A small audio frame classifier, trained from scratch: norm batchnorm, muon at rate 0.025.
Rows from block 5, named by matrix and row number. Each number is 128 + 32 x the weight over its row's rms, rounded and kept within 0 to 255. All counts start at 0.
# weight_hh_l0: GRU recurrent weights (gates r, z, n stacked) (model.rnn.0.rnn.weight_hh_l0, 576x192), inputs 0-95
weight_hh_l0.79 [132  92 141 145  67 115 147 112 178 138 142 127 132 160 187 138 104 199 151 176  98 106 119 159 160 166 104 122 156 163  75 107 139 121 154 169  85 158 154 138 130 107 112 143 178 127 112 187 164  93 124 133 182 185 110 147 103  77  85 129  74 118 128 122 115 149 167 117 108 152 127 163 177 153 140 125 141 129 137  80 158 137  84 120 102 186 128 114  88 103 213 164 121 182 109 149]
weight_hh_l0.80 [172  74 136 212 120 171  85 130 130 154 108 156 103  95 129 109 115 192 136 169  77 175  71 124 140 123  87 166 157 140 161  91 164 201 126  75 167 113  65 136 112 170  66  92 132 131 186 173 152 143 146 136 129 119 119 142 119 111 127 117 146 182 171 111 143 136 150 140 120 115 148 121 138 146 147  65 117 145  96 147 198 116 134 124 114 156 145 136 159  98 138 136  70 166 126  81]
weight_hh_l0.81 [122 117  86 106 109  91 104  90 149 162 113 124  92  99 110  58 181 136 125 115  99  71 140 154 179 121  85 165 150 151 117 114 132 129  78 125 158  74 173 154 170  99 135 127 117 143 192 146 150 150 105 108 101  89 102 117 165 128  98  44 110  87 124 175 150 133 139  48 143 121 140 119 118 181 171 210 158  72 101 135 115 145  95 107  85 185 124 163 163  77  77 148 182 143 162  83]
weight_hh_l0.82 [139 128 191 181  90 141 141 139 160  85 255 128 141 143 161 106 106 113 122 117 167 144 128 133 144  77 141 119  94 127 126  92 104 135 190 172 133  91 152 124  87 113 152 117 174 101  99 167 148 202  84 157 117 124 156 146 133 120  88 142 127 109 101 125 120  94  65 123 135  82 131 143 173 146 108  95 109 151 138 175  89  97 185  84 135 149 136 131  91 133  73 147 102 172 163  99]
weight_hh_l0.83 [ 98 160  91 120 149 170 109 129 122 146  78 119 135 101  65 180 137 107 127 138 119 106 124 115  86 116 138 125 116 136 146 102 133 177 110 171 130 146 118 167 155 145 131 174 101 116 120 130 145 140 131 160 165 167  59 126 145 144 174 109 142 144  85 113  89 182 110 105 169 141 183 178 122 176 127 160 172 131 147  83 128  62 156 140 129 139 132 148 174 140 158  77  79 122 142  75]
weight_hh_l0.84 [162 131 142 128 187 127 130 178 172 114 109 172 128  85 170 106 128 125 152 153 148 158  91 152 130 181 141 198 119 142 153  44 105 127 113  83 148 118 121 165 189 173 154 110 123 153  75 158 129  85  64  71 133 103 167  97 124 101 121 167 116 174 158 143 186 140 136 116 118 183 140 121  62 133 141 127 134  73  90 128  97 142 159 106 130 169 159  68 136 114 104 176 124 140 171  83]
weight_hh_l0.85 [113  81 114 138  71 130 108 127 167  43 133 169 113 194 159 132 131 139 148 141 134 113 120  85  98 119 150 169 172 100 185 146 151  94 202  87 157 125 136 113 120 135 129 134 143  74 115 127 157  79 141 120 162 126  85 106 177 118 141  94 182 147 138 144 131 169 139 118 108 148  72  76 155 147  92 160 144 141  71 135 101 170 168  76 131  99 135 126  58  75 104 140 139 125 152 130]
weight_hh_l0.86 [163 128 104  99 128  78 121 124 113 150 192 153 141 135  84 103 160 121  76 143 165 163  68  98 174 117 123  81 110 122  90  83 117 111 199 161 132 108 136  98 120  80 144 170 141 115 107  83 163 129 162 131 167 201  93 149 118 110 128  98 146  68 117 143 128 117 171 183  91 178 124 138  75 111 123 132  62 131 117 121  79 155 206 133 160 130   7 115 157 109 147 167  80  90 145 136]
weight_hh_l0.87 [160  94 125 173 141 107 103 166 121 127 104 102 126 186 166 133 125 135  81 168  99  79 131 133 137 140 106 123 149  71 152  99 106  93 158 160  82 146 173 167 130  92 148 159 104 101 162 158 121 180 148 139 100 147 124 152 123 160 104 100 216 144 123 215 116 124  87 148 118 131 189 127  98 166 170 177 123 133 154 101 146 102 130 124  90  98 119  35  57 154  94 130 141 162 205 113]
weight_hh_l0.88 [120 103  97 129 190  91 130 119 164 112 207  88 125 138 150 133 110 124  96  87  94 139 132 108 155 130 166 114 149 102 175 210 125 176 131 109 137  98 127 113 157 114 117 130 111  96  69  96  83 150 164 137 104 116 115 115 152 137 139 152 132 102 102 147 146 112 130 150 145 138 150 150 149 150 108 158 128  89  60  90 149 101 143 168 155 129 160 130 111 117 139 123 116 147  94 126]
weight_hh_l0.89 [120 156 135 108 120 183 190 140 189  97 142 108 147 106 137 162 118 166  89 190 153  66 120 126  59  77 157 117 148 164 135 142 160  76 131 136 137 120 140 182 175  97  78 147  62 176 176 133 193 128 143 114 120 188 165 110  84 153 138  75  78 146 126 137 135 118 120 172 119 121 151 177 126 161 101 162 166 169 123 132 119  96 174 129 154 134 190 118 153  45 190 154 116 114 210  97]
weight_hh_l0.90 [118 135  99 113 124 165 106 156  80 110 104 133  78 111 125 141  90 104  59 120 118 127 114 135 109 182 142 138 129 148 160 122 136 148 137 153 127  66 121 111 152 123  65 157 150 125 156 140 180 142  88 114 108 143  86  93 161 174 123 202  81 154 201 140 166 133 130 160 114  79 154 166 116 113 145 134 144 170 158 152 104 119 120 111 131 166 121 124 102 123 180 186  94 106 181 125]
weight_hh_l0.91 [135 154 121 196 111 108 122 164 119 132 136 165 134 150  71  63  93 124 181 116 112 176 141 122 179  92 151 121  95 136 116 127 102 157 161 108 124 131 109 120 139 123  87 149 125 114 125 108  87 102  88 134  66 157 133 114 189 157 133 148 133 136 126 133 135 193  93 123 104 154 141  95 147 109 154  90 160 157 116 173  93 120 130 147  84 145 131 139 121 115 111 101 173 146 113 153]
weight_hh_l0.92 [ 96 111  77 136 163  60  93 128 128  75 137  75 122 198 140 100 106 112  96 103 165 134 103 124 118 126 103 121 147 157 131 168 110 162 199 151 143 108 213 156 143 136 176  91 145 142  59 170 114 172 182 136 103 118 152 112 126 109 132 109  72 136 158 110 110 123 171 105 138 100 136 151  92 147 146 105 110  96 150  76 152 131 180 105 151 135 130 209 131  35 104 155 196 177 133  91]
weight_hh_l0.93 [152 170  80 138 150  86 148  92 206 106 141 111  94 118 172 149 129 120 168 169 132 179 115  86  86 117 101 141 188  88 218 145 114 184  92 152 108 142 167 149 139  94  93 120 172 209 122 125  90 100 138 176  83 132 177  95 106 142 139 114 140 129  96 108 103 154 148 131 108 128  92 142  93 172 110 107  96 150 100 123 145 134 138  94 116 151 119  33 133  81 105 152 145 109 169 169]
weight_hh_l0.94 [177 173 141 129 121  59 190 139 131 133 112  97 161 154 115 101 203 127 102 125 112 191 181 138 125  87  73 122  89 163 145 195 122 141 146 183 106 137  75 124 126  86 112 168 167 114  64 148 153 124 123 145 111 132 105 100 139 109 100 148 122 126 112  92 149 136  73 108 134 201 117 116 156  94 112 179 128 111 118 165  89  92  90 170 147 125 128 112 111 113 131 124 125 180 179 111]
weight_hh_l0.95 [108 170  85 129 129 134  94 111 178 107 185 113 126 148 129 162 161 154 115  97 155 176 116 110 112  61 103  97 134  87 143 162 138 110 119 107 125 107  73 148  38 139 148 120 130 141 160 128 111 131 182 132 155  69 207  91 162 132  70 153 140  99  84 175 114 156 108 109 107 125 138  53 127 157 121 169 121  80  88 141 163 147 125  93 141 132 117 142 150  68 113 165 132 120 175  89]
weight_hh_l0.96 [ 89 146 100 100 153 161 107 193 163  70  88 140 109  87 112 107 109  79 146 110  82 221 163 138 157 137 114 120 101 142 152 118  36 131 115 126 155 143 197 157 201 143 112 155 117 153 132  65 141 198 137  87 110  83  87 105 101 161  76 138 137  99 104 106 114 156 114 148  47 143 172 126 107 116 132 112 115 152 145 144  80  94 114  99 135 103 104 187 104 130 158 141 103 140 106 116]
weight_hh_l0.97 [123 154 122 109 203 166 112  96 175 175 160 114 135 146 180 141  95 127 103  87 194 130 120 167 108 116 145 193  86 134 160 130 139  59 153 148 108 105 173 120 130 195 120 119 140 149 108 155 118 134 115 192  89 149 121 108 116  30  97 160 147 207 131 117 134 137 120 201  66  63 105 153 123  73 135  92 113 142 153 156  99 124 162  91  83 109 130  99 136 159 110 112 137 127 179 130]
weight_hh_l0.98 [140 192 128 146 213 185 155 100 109 181 162 117  86 124  49 147 126 147 102  89 150 130  76 131 156  86 145 150 126 165 128 121 114 120 135 154 137 177  96  92 107 138  73 158 140  80 119 129 167 112 149 126 141 153 112 155  90 130 121 103 137 155  96 111 219 174 118 152 124 147 163 188 151 174 135 127 120 114 147  85 125 146 151 167 151  53 140  98 149 127 119 167 141 104 107 153]
weight_hh_l0.99 [ 90 103 104 101 136  93  80 139 159 135 176  74 143 118 134  99  91 141  75 117 154 159 125 138 150 146 132 121 155  96 111 122 178  76 175 155 149 159 108 103 153 150 109 114 144 137 119  54 205 139 134 129  92 133  87 113 111 145 134 150 107  84  58 104 174  96  89 173 117 167 125 143 151 143 146 112 141 188 185 123 113 111 136 133 106 118 146 159 110 117 133  90 125 143 152  81]
weight_hh_l0.100 [103  73 148 106 126 114 164 136 176 131 199  89 167 113 163  87 141  94 156 136 129  96 106  98 113 137 150  65 149 132 186 134 172 145  99  90 107 157 176 178 133 111 183  94 134 179  74 116 148 128 136 147 110 133 123 119 129 130 123 137 113 126 159 141 134 125 136 118  91 130  94 118 133 150  63 181 127 171 130 145 162 173 111  44 125 201 149 177 120 148 106 125 109 121 119 101]
weight_hh_l0.101 [117 136 137 108 116 118 111 130  53 132 131  93 113 177 135 160 141 118 107 100 110 166 168 150 138 126 178 101 146  83 134 148 122 153 120 132 142 130 144  79 122 141 143 157 175 114 122 138 148  93  48 172 123 108 144 108 127 102 146 163 106 135 143 121 108  87 152 118 100 102 143 174  93 177 159 133 143  78 165 140 143 136 114 152  54 113 126 102 147 150 137 196 153 119 143 142]
weight_hh_l0.102 [139 127 149 155 114 128  71 168 126 194 180 107 133 125 129 129  93 133 137  82 116 113 112  84 114 123 124 114 151 163 175  92 110  71 125 124 116 106 117 116 155 138 135  93 184 193 134 141 106 130 139 126  62 152 138 123 139  97 131 174 122 152 148 199 175  99 102 103 159 103 103 153 118 132 176 189 187 117  77 102 111 102 143 122 181  92 143 166 124 157  75 164  94 106 107 134]
weight_hh_l0.103 [191  63 172 136 168 141 136 124 151  74 111  57  73 105 129 175 109 123 138 138 144 138  65 125 126 134 101 126  86 135 104 120 197 150 123  94 131 159 166 107 133 161 142 147 137 102 156 127 130  97 139 109 148 224 148 179 124 119 138 106 155 139 147 142 132 150  99 117 166 153 143 146 160 115 107  89 108 143 185 122 116 150 112  76 165  98 150 110  79 118 112  78 114 119  88 109]
weight_hh_l0.104 [ 71 178 119  96 141 137 128 105  92 187 184 127 146 142 157  63 168 115 113 113  81 185 131  91 107  72 140 122 118 173 134 122 126 124  91 160 128 102 141 140 128 146 184  82 123 137 132 134 194 124 123 139 110 154 119 137 126 122  95 129 149 104 147 157 165 189  78  76 130 138 166  68 127 194 131 105 143 149 164 151  35 176 164  67 155 145 138 131 101  99 147 147 134 148 113 110]
weight_hh_l0.105 [133 112 144 109 167 154 149 169 170 119 136 180 199 109 179 177 115 171  84 130  81 167 129 126 107  99 155 154 179 108  74 151 195  47 142 106 134 122  68 152 151 139 146  68 110 131 116 146 154 111 103 120 131 112 103  91 142 135 130  88 143  79 171 200 171 115 112 134  62 161 159 169 119 154 135 180 127 128 159 154 105  81 136 137 183 164 106 187 133  98 113 135 115 126 142 126]
weight_hh_l0.106 [ 89  92  97 134 165 144  96 118 140 133 170 142 102  93 128 134 123  97 112  84 144  95  19 111 146  56 136 127 133 107 156  45 170  83 151 175 110  67 125 136 122 103 128 139  66 136 126  80 136 113  92 140  77 118 111 169 103 129 135 173 112 130 124  80 146 126 100 108 145  83  28 165 130 124  81 141 162 117 131 113 181 167 163 148 165 150 163 105 154 153 135 213 103 157 147  94]
weight_hh_l0.107 [ 97  90 166 133 152  87  92 128 145 178 147 128 155  59 172 139 126 119 108 121  81  82 119 126 145 147 124 127 117 123 142 151  94 200 126 153 142 130 133  98  90 167 142 153 198 147 138 103 105 112 149 111 117 186  60  92 160 136 130 111 108 157 128  86 111  95 108  72  95 120 101 162  86 105 131 144  54 200 106 139 144 113 155 172 110 128 118 131  82 161 153  89 157  97  74  63]
weight_hh_l0.108 [188 149 114 153 117 135 122 109 123 157 127  72 130  94 113 102 171 142 143 108 128 140 108 178 107 122 171 127 130 149  52  94 136 146 144 181  94 220 169 148  71 170  92 129 148  79 101 128 129 136  97 170 154 103  71  84 140 147 147 155 190 155 118 159 155 100 150 170 133 187 114  96  88 152 166 115 118 138 130 107 157 165 170 129 199 166  89 150 124 118  72 140 132 158 180  86]
weight_hh_l0.109 [160 106 134 148 156 143 145 162 157 122 129 179 121 147 165 186 165 115 100 100  95 134 126  91 134 145 157 137 136 114 144 161 115 148 124 102  82 164  53 127  93 200  89 138 138 114 118 150 200 166 141 154 185  77  93 120 103  93 156 188 137 134  99 107  89  74 191 104 108 156 119 107 134 154 145 119 155 145 151  76 142  66 163 108  91 149 121 119 163  89 168  78 156 182  67  67]
weight_hh_l0.110 [109 101 166  95 115 133  91 143 179 169 132 133 151 172 164 104 158 166  94 156 130 134 137 190 136  92 126 116  82 137 121 106  93 144  88 177 110 112 147  75 130  85 160 122 181 121  94 135 125 150 142  88 144 140 113  77 127 163 123 120 128  88 174 152 119  79 135 131 131 153  96 133 140 182  31 161 105 130 169 121  96 114 160 120  94 186  31 113  65 137 144 150 148  94 140 116]
weight_hh_l0.111 [115  96 105 174 125 168 129 110 164  85 197  97  95 117 161 140  69 138 114 122 141 151 161  57  95 121 124  93  97 134 127 133 104  97 166  98 152 145 113 139 151 134 145  84 179  95 164 134 181 167 124  57  85 148 136 106  83 148  92 134 146  85 169 157 127 108  93 136  95 130 101  57 133 193 173 134 100 113  64 162 145  57 120 154 147 106 115  81 160 179 143 135 103 116 122 126]
weight_hh_l0.112 [139 137  96 113 177 113  77 176 140 169 114  72 169  94 155 155  97  94  80 128 118 127 111 106 182 110  58 155 114 141 180 156 107 176 171  85 100  96 124 143  97 159 138 126 129 125 147 127 185  95 163 134  73  89 117 118 176  90 132 140 155 135 188 188 116 125 129 172 129 110 133 125 162 155  94 155 127 111 137 133 101 137 141  77 184 135  97 191 131 153 207 157 143 181 176 116]
weight_hh_l0.113 [117 138 130 102 163 161 137  96 146  85 106 120 130 118 122 130 136 144 157 133 109  82 125 133 122 127 159  98 115 117 109 129 152 173 117 131 121  79 135  97  73  65 110 163 142 167 118 155 101  89 173 145 119  97 136 157 169 123 100 154  84 162 121 123 115  76 194  84 176 118 192 193 113 169  62 157 122 116 108 126 131 160 132  97 115 170 117 139 134  94  99  79 109 134  82 121]
weight_hh_l0.114 [ 80 142  99 138 131 111 123 147 199 106  70 112 175  89 116 129 136 108 119 115 151  99  85 136 126 122 125 148 139 140 122 132 136 141 142 103 123 141  82 169 199  95 100  86  84 141 108 128 102 120 179 106 166 124 178 168 154 164 157 130 107 157  56 138 128 168 116 144 155 197 135 180 145 129 129 152 162  93 202  54 142  73 180 210 101 131 118 133 186  93 152 129  82 165 123 147]
weight_hh_l0.115 [145  67  39 133 132 146 120 171 159  99  93 112 110  69 108  90  92 156 195 110  35 172 184 165  72  99 167 117 111 130 106 110 125 102 152 161 135 144  91 195 108 124 108  97 151 119  68  73 118  74 171 172 120 139 151 164 167  80  72  85 152 133 159 118 119 135 183 140 174 161 147 131 167 114 110 112 162 166 127 133 134 123 102 134 125 173 146  98 101 132 171 191 137 137 140  99]
weight_hh_l0.116 [ 91 118 114 177 191 118 128 151  99 184 180 170 160 154  83 133 117  99 101 174 128 186  73 214 125 100 115 159  92 105 125 143  92 116  83  95  90 154  80 158 135 125 153  81  89 112 108  94 163 121 112 142 123 161  83 135 197 109 132 132 111 127 102 124 135  35  68  98 102 127 166 182  96 159  99 103 121 119  87 121  88 118 135  97 155 159 124  75 137 156 133  78 130 105 167 144]
weight_hh_l0.117 [ 93 133 107 147 157 181 115  84 109  63  81  86  89 169 159 133 160 148 115 140 167 103 151 140 190 103 187  87 124 194  87 144 106 114 162 142 139 138 120  88 140 132 113 145 150 154  88 129 122 141  73  82 139 131 164 147 147 135 140 153 156 196 116 114 147 154 110 135 151 122 123  52 142  95 115 148  78 103 127 116 130 133 204 117 134  98  89 151 112 140 122 107 142 109 174  54]
weight_hh_l0.118 [106 143 138 162 121 100 189 127 166 102 111 137 158 143 121 161 133 114 139 167  81 118 174 149 109  79 110 147 117 189 108 102 136 128 125 168  86 154  82 118 135 166  98 170 206  68 131 126 135 163 123 104 112 119 180 122 167 127 131 130 131 156  97 173 121 135 133 104  95  97  75 118 103 124 132  59  89 118 150 197 114 186 161 130  82 109 109 161 133 160 106 178 108 145  97 132]
weight_hh_l0.119 [140 117 116 143 144 165 156 171 146 123 109 135 116 164 115 120 172 176 172  92 143 131 141  72 121 183 165  88  91 130 129  81 132 169 142 125 117 122 139 113 116 107 146 100 132 147 125  97 160 108 123  88  82  89 110 145 123 181 129 116 102 156 171 151 109 189 108 157 202 226  90  94  62 140 158 150  79 170 119  99 188 103 118 189 110 140  60 127 170 136 145 105 106 174 159 152]
weight_hh_l0.120 [147 161 156 119 150 153 103 184 173 130 116 165 175 112  81 109  91 124 113 107 105  85 145 164 144 139 105 142  73  98 154 167  77 100 193 137 133 129 125 130 136 156  83 126 145 185 148 141 162 115 130  91  87 135 181 122 122 144  98 128 143  48  99 106 131 100 100 176  96 100 133 146  94 145 108 116 137 125 129 161 134 237 131 177  84  73  66 129 163 101 103 176 112 141 122 121]
weight_hh_l0.121 [147 143  84 138 160 130 110 121 148  98 143 162 183 204 134 112 173 149 124  85 138 128 117 126 116 158  96 102  94 121 126 151 106  85 159 168 146  59  93 157 130 203  82 114 146  78 134 121 110 133 164 108 130 182 126 144  85 124 156 134 172 125 124  88 124 125  98  79 167  92 176 105 111 157  89  51 186 154 125  99 104 118 102 128 162 154 128 147 106 124 128 191 126  76 187 164]
weight_hh_l0.122 [129 150 108 167 121 158 133  91 150 107  72 127 152 128 125 121  90 165  99 150 172 164 113 113 112 153 143 125  83 142 137 160  95 179 116 174 173 173  99 122 126 113 162 108 120 212  73 104 139 171 124 144 128 130  92  98 206 117 161 161  89 102 149 171 135 136 146  89 143 117 129 161 143 159 191 105  89 110 126 104 152 164 141 164  84 153 118 110 117 113 122 156 147  89 112 167]
weight_hh_l0.123 [150  96  96  53 138 145 117 133 158  70 157 124 142  66 114 114  68 123 128 103 128 137 182 102 167 130 125 130 127 146 198 152 108 148 203 125 161  80 149 121 120 135 118 112 111  91 154 180 102 116 170  99 132 184 132 100 112 104 154 124 113 115 148  86 119 130 113 170 110 148  72 145  94  89 100 148 213  87 163 136 169 157  89  72 108 113 115 129 185  71  96 104 145 129 132 112]
weight_hh_l0.124 [ 97 128 178 132 122 146 149 103 151 102 121 139 114 105 191 163 116 102 134 128 109 149  88  93 136 183 164 112 131 130 183  95  98 145 120 136  73 117 121 116 160 152 136 147 139  66 119 168 137 185 181 131 167 132 137  96  98 163 151 128  98 107 152 207 128 122 140 138 104 139  94 118 125 118  95 125 175 148  98 170 194 171 177 155 165 178 111 137  86 121 192 153 159 131 173 151]
weight_hh_l0.125 [142 130  61 105 104 178 113 164 137 102  94 115 172 170 168 136 140  94 235 113  90 125 147 193 134 140 162 126 224 120 152 131 141 119 175 146 175  86 115 184 112 107  85 148 130 135 133 125 125 210 124 108 161 191  83 117  95 100 174 147 125 125 162 121 171  67 134 103 120 106 119 124 167 167 107 128 158 153 176 197 142 167 186 134 126 123 151  69 159 138  88 108 169 131 115 139]
weight_hh_l0.126 [ 96 161 107 147 115  86  95 180 119 102  87 156 121 117 101  94  79  93 200 107 116 147  78 141 124 151 162 129  77 192 116 162 139 152 115 136  85 197 141 102 181 135  87  83 100 111 119 160 143 109 152 158 130 131 127 136 123 137 123 137 113 199 139 159  64  79 163 146 103 119 103  90 132 139 153 149 125 134 114 120 100 124 136 121 134 196  88 157 120 163 119  94 103  87 114 135]
weight_hh_l0.127 [115  87  84 127 126 148 132 142 156 133 163  96 189 150  66 113 151 100 154 122 117 125  76 165 102 127 147 118 135 204 165 129 118  71 149 146 189 146 160 108 152  83 120  80  93  91 124  69 177 153 117 131  97 133 106  97  94 157 159 108  61  88  89 166 184 179 120 154 135 104 180  63 114 130  76 156 135 144 186 132  82  87 154 122 129 137 138 146 176 198  99  83 129 121 112 132]
weight_hh_l0.128 [122  45  76 123 129 146  87 175 148 153 228 168 149 175  87 133  75 127  94 135 115 141 162 105 134 143  92 119 134 161 132 125  69 119  93 142 120 153 108  92 128 162  76 100 114 169 102 115  90  84 119 160 113 179  99 119 130 156  68  96 160  46 160  93 150 127 140 136 163 126 144 102 155 118  45 161 142 175 116 141 120 136 124 147 112 110 144 120 136 135 129 101 155 125 216 100]
weight_hh_l0.129 [164 116 109 151 143 140 101 127 165 100 126  98 118 158  84 118 113 114 132 103  85  96 131 157 197 195 131 113 136  85 170 108 148 106 158 181 162 103 129 116 142 187  99 121 137 138 119 116 142 157 140 101 122 190 125 139 123  93  69 124 138 154 109 154 108 137 127 168  72 153  67 128 124 132  89 109 132 110 140 126 171 115 105 101 135 158 169 173  93 133 104 174 183 169 138 116]
weight_hh_l0.130 [120 109  51 142 118  88  74 167 148 109 179 109 118 168 137 185 103 124  91 141 103  97 147 111 194 155 188 103 142 195 139 108 119  90  51  91 137 173 140 150 171 179 148 177 135  96 149 169 136 131 117  98  84 193 177 157 125 152 135 158 162 121 144 169 139 112 133 114 117 165  63 141 123 174 144 164 143  80 103 146 163 116 140 165 133 170 122 129  83 119 155 150 100 153 175 155]
weight_hh_l0.131 [ 87 141 149  74 110 136 124  92 195 178 169 106 140  84  66 186 109  69 142  56  98 161 113 170 107 105  92 207 115 188 142  94 111 101 154 157 107 123 168 107 174 143 169  94 133  91 141  57 127 144 122 158 159 161 142 108 142 115  68 179 156  95 117 126 118 130 156 124 147 115 139 107 166 197  63 103  92 128  85 105 123 146 132 122 152  96 161 128 118 161 100 154 125 143  99 121]
weight_hh_l0.132 [ 89 115 194 152 121 105 174 157 103  85 191 129 158  84  87 130 165  87 102 121 122 123 112 123 117 114 139 140  94 142 164  64  70 123  83 147 157  94 132  97 159  90 152 125 124 146 134 121 150  90 154 173  79 165  97 110 164 147 125 132 132 109 131 151 132 110 128  91  74 149 153  95 153 152 155 123 138 146 159  68 189 145 150 101 186 160 129  73 126  68 161 155 203 140 170 152]
weight_hh_l0.133 [ 80 170  55 184 161 109  65 142  75  91 102 122 136 149 136 151 102 179 184 122 137 104 111  39 119 114 116 119 175 138 155 111 137 152 191 181 118 117 139 108 134 180 159 156 107  73 152 131 126  59 142  96 129 141 145 119  99 122 130 154 149 161 136 145 118 117 163 120 121 193 126 161 118  96 157  85 101 137 176  97 175 140 157 134 124 122 111  93 151 123 141  96 179 142 156  92]
weight_hh_l0.134 [166  98 116 163 137 145 114  87 126 188  98 120 134 174 128 135 113 114 164 126 138 156  74 165 145 111 205 185 121 154  86  94 116 200 129 219 171  56 133 169 122 147 110  88 118 117 107 111 156 101  68 108  87 138 171 150 156 115  98  98 113 117  83 145 159 135  84 129 134 160 147 133 116  35 136 186 119 114 158  89 124 117  73  99 119 128 137 136  61 101 148 234 128  82  72 105]
weight_hh_l0.135 [108 143  38 143 125 113 155 152  88 145 158 107 123 102 154 105 190 101 130 124 107 134 126  94 150 160 120 134 101 113  94 132 135 168 107 161 157  49  95 179 110 164 119 143 161  88 167 163 159 140 117 120 116 115  69 123 129 150 130 128 108  87  90 108  95 145 152 132  71 105 116 132 150 131 125 143 154 123  82 117 147 174 117 139 118 187 119 130 120 170 167  92 160 134 232  88]
weight_hh_l0.136 [108 135  92  78  96 118 132 107 182  80  94 111  78 143  92 153  77 153 173 100 108 231 132 100 147 130  97  98  80 155 118 128 134  86  92 129  92 105 167 178 150  77 113 103 131 142 103 120 132 180  75  99  91  98  72  60 130 154 169 154 148 126 135 125 182 115  94  92 146 131 119 176 165  81 118 186 120 137 115 168 118  98 138 132 145  98 117 187 112 113  84  97 129 145 140 134]
weight_hh_l0.137 [158 103  86 112 143 159 135 133 151 138  77  83 154 182 122  48  91  62 131 125 125  93  81 136 120 119  99 173  98  93 158 155 182 137  66 114 148 111 139 102 204 112 154 141 129 143 125 165 107 135 102  75 172 101 170 140  66 120 113 178  93 125 138  73 184 120 160 133 120 103 187 111 185 124 123 121 119 175 141  60 153 181 105 118 138 169  69 119 151 139 119 136 215 140 135  85]
weight_hh_l0.138 [121 131 133 164 118 130 143 202  45 145 116 156 113 146 227 157 112 110 111 161 147 124 160 125 137  89 121 199 110 124  81 147 123 124 140 140 119 119 134 148 100 124 115 171 120 121 149 151 123 159  98  84 102 123 117 145 144 141  91 125 146 199 120  90 112 128  95 106 134 118 173 156 129 206 125 126 127 182 148 150 150 164 140 174 105 106 107 147 106  74 156 169 154 201 188 133]
weight_hh_l0.139 [152 174  55 134 155 124  91  93 152 158 137 112  92 167 148 123 150 104 119  65 147 133 124 102 149 149 130 136 115 136 118 134 154  96 146  98 148 131 106 137 164 114 153 132  94 193  89 140 121 119 172  81 141  79 126 121 189  73 110 132  66 105 178 108 134 114 138 137 112  87 178 104 142 163 124 171 118 131 130 114 116  99 132 133 103 113  92 159 107  93 191 196 149 156 142  96]
weight_hh_l0.140 [137 106  66 134  75 179 120 139 167 203 119 101 177 129 135 115 147 159 111 157 100 139 148 133 158  83 131  82 165 182 103 112 173 158  81 131 160 118 110  64 170 129 104  99 121 116 113 120 118 101 153 102  94 121 171  94 164 205 107 164 194 131 147 102 134 111  94 176 138 120 131 118  81 151 165 132 103 114 161 122 142 203  99 191 147 116  68 102 120  87 133 182 111 146 154 137]
weight_hh_l0.141 [116 110 125 146 116 154 150 122  96 112  86 128 124 131 121 158 130 129 174  85 165  95  92 127 108 109 154  88 110 110 137 182 109 127 134 108 140  96 137 123 115 186 134  70  80  95 128 121 115 148  99  78  89 192  83 205 101  71 121 119 119  75  98 146  87 114 157 148  83 131 143 180 142 168 111 155  88 104  97  94 100  85 164 145 150 164  51 152  84 172  75 175 124 123 150  84]
weight_hh_l0.142 [128  69 127 116  86  84 136  93 123 173 144 119  96 148 151 175 204 167  75  96 121 159 107 125 176  96 124 130 132 100 125 102 115 150 157 137  71 164 152 112 137 136 104 152 128 155 119 145 155 132 124 199 129 148  78 167 131 162  90 220 129 140 157 108 124  79 161  45 144 105 145 125  81 120 125 146 128 116  79  93  92 130 104 175 184 127  70 112 171 133 104 146 118 171 159 168]
weight_hh_l0.143 [204 146  93 141  91  84  97  71 158 173 184 134 116 146  68  87 119 108 151 168 137 149 154 104 106  98 106 117 133 125 148 160 152 109 133 110 134 142 117  99 140 171  94 132 160 154 129  91 122 161 136 119 133 152 164  80  96 203  72 138 101 129 136 143  94 180 145 151 108 128 136 130 113 106 131 189 128 117 184 171 131 163 131 107  95 144 136  82 135 206 105 169 100 121 160 110]
weight_hh_l0.144 [177  96 107  99 104  98 129 122 159 158 134 152 128 139  94 150  87 150 109 105 144 168 125 133 137 113 145  79 128 128 122 101  57 142 110  82  71 112 165 102  51 110 143 198 109 120 105 151 107 125 124 137 100 165 136 183 168  59 107 165 150 108 132 134 147 146 157 108 123 171 122 113 163 153 207 127  88 145 134 143 158 174 159 150 160 122 142 137 123  97 138 114 129 136 159 155]
weight_hh_l0.145 [ 66 116 103 193 104 116 145 195 183  72 157 157  94 117 149  86  86 111 170 123 137 172 128 152 136 101 110 131 166 118 143 156 124 122 180 147 148 110 124 196 131 159 130 118  92 114 133 166  86 208  80  37 104 149 113 132 116  76 138 121  98 122  75  71 120 121 126  94  97 140 130 115  93 147 122 170 118 141 142 173 106 173  98 100 140 168 148 131 143 151 128 141 127  64 100 118]
weight_hh_l0.146 [137 125  76 157 167 120 123 136 133 133 198 112 146 107 151 113 151  72  88 111  76 128 125 162  95 125 178 103 136 123 173 115 109 159 152 108 108  69 169 150 119 120 182 111 112 142 167 110 207 119 195 155 104 147 158 169 121 116 120  90 116 140 158 125 165 181  91 106 141 143 185 118 129  89 167 183 121 144 185 169 151  95 171 122 120 178 105  80 187 134  85 129 126 136 110  71]
weight_hh_l0.147 [ 59 127 168  94 119 143 134 142 143 141 164 139 109 122  85  92  76 142 112 143 107 155 119 128 160 118  93 141 156 144 114 109 130 140 141 100 159 172 114 183 149 152 144 118 100 158 126 185  89  72 172 117 112  97 121 129 109 129 129 192 157 111  80 121 118 112  93 120 131 172 148 150 161 125 155  97  97 128 194  65 155 167 155 171 154 137  75 142 133  55 120  96  54 146 209 160]
weight_hh_l0.148 [122 179  99 171 103 152  85 123 169 197 177 150 128 183 188 125 171  73 183 102 101 140 116  66 132 151  91  89 116 189 158 121 127 132 149  80  73 129 109 166 160 119  94 118 129 130 171 146 164  85 138 108 148  94 111 136 186 140 139 143 129 103 139  75 181  91 146 130 137 144 135 168  99  66 172 145 151 137 129 125 134 137 162 162 112  60 129 115 118 116 163 104 128  95 107 130]
weight_hh_l0.149 [ 92 152 103 122 159 118  78 113  44 148 128 160 169 155 154 143  92 178  99  89 141 148  65 114 144  57 132 115  77 188 140  94  83 122 110  90 154 113 128 164 134 121 155 120 130 139 137 106 128 147  94 153 126 138 128 112 172 138 145 160 158  82 139 150 163 100 113 111 106 145 163 147 140 182  89 137  88  70 135 123 175 138 134 105 125 115 104 168 133 107 197 208  56 136 106  89]
weight_hh_l0.150 [120 145  83  72 145 114 168 104 220 145 102  59  93  80  57 123 167 165 129 121 139 156 135 120 189  82  79 123 118 132 165 179 131 133 128 120 114  93 147 136  74 191  99  82 140 150  80 112 174 114 123 113 160 122  56 105 111 128  73 146 102 119 170 145 163 124 133 115  97 171 110 169  93 129 102 104 175 126 148 157 147  63  70 153  90 147 105 132 122 133 122 120 133 112 146 123]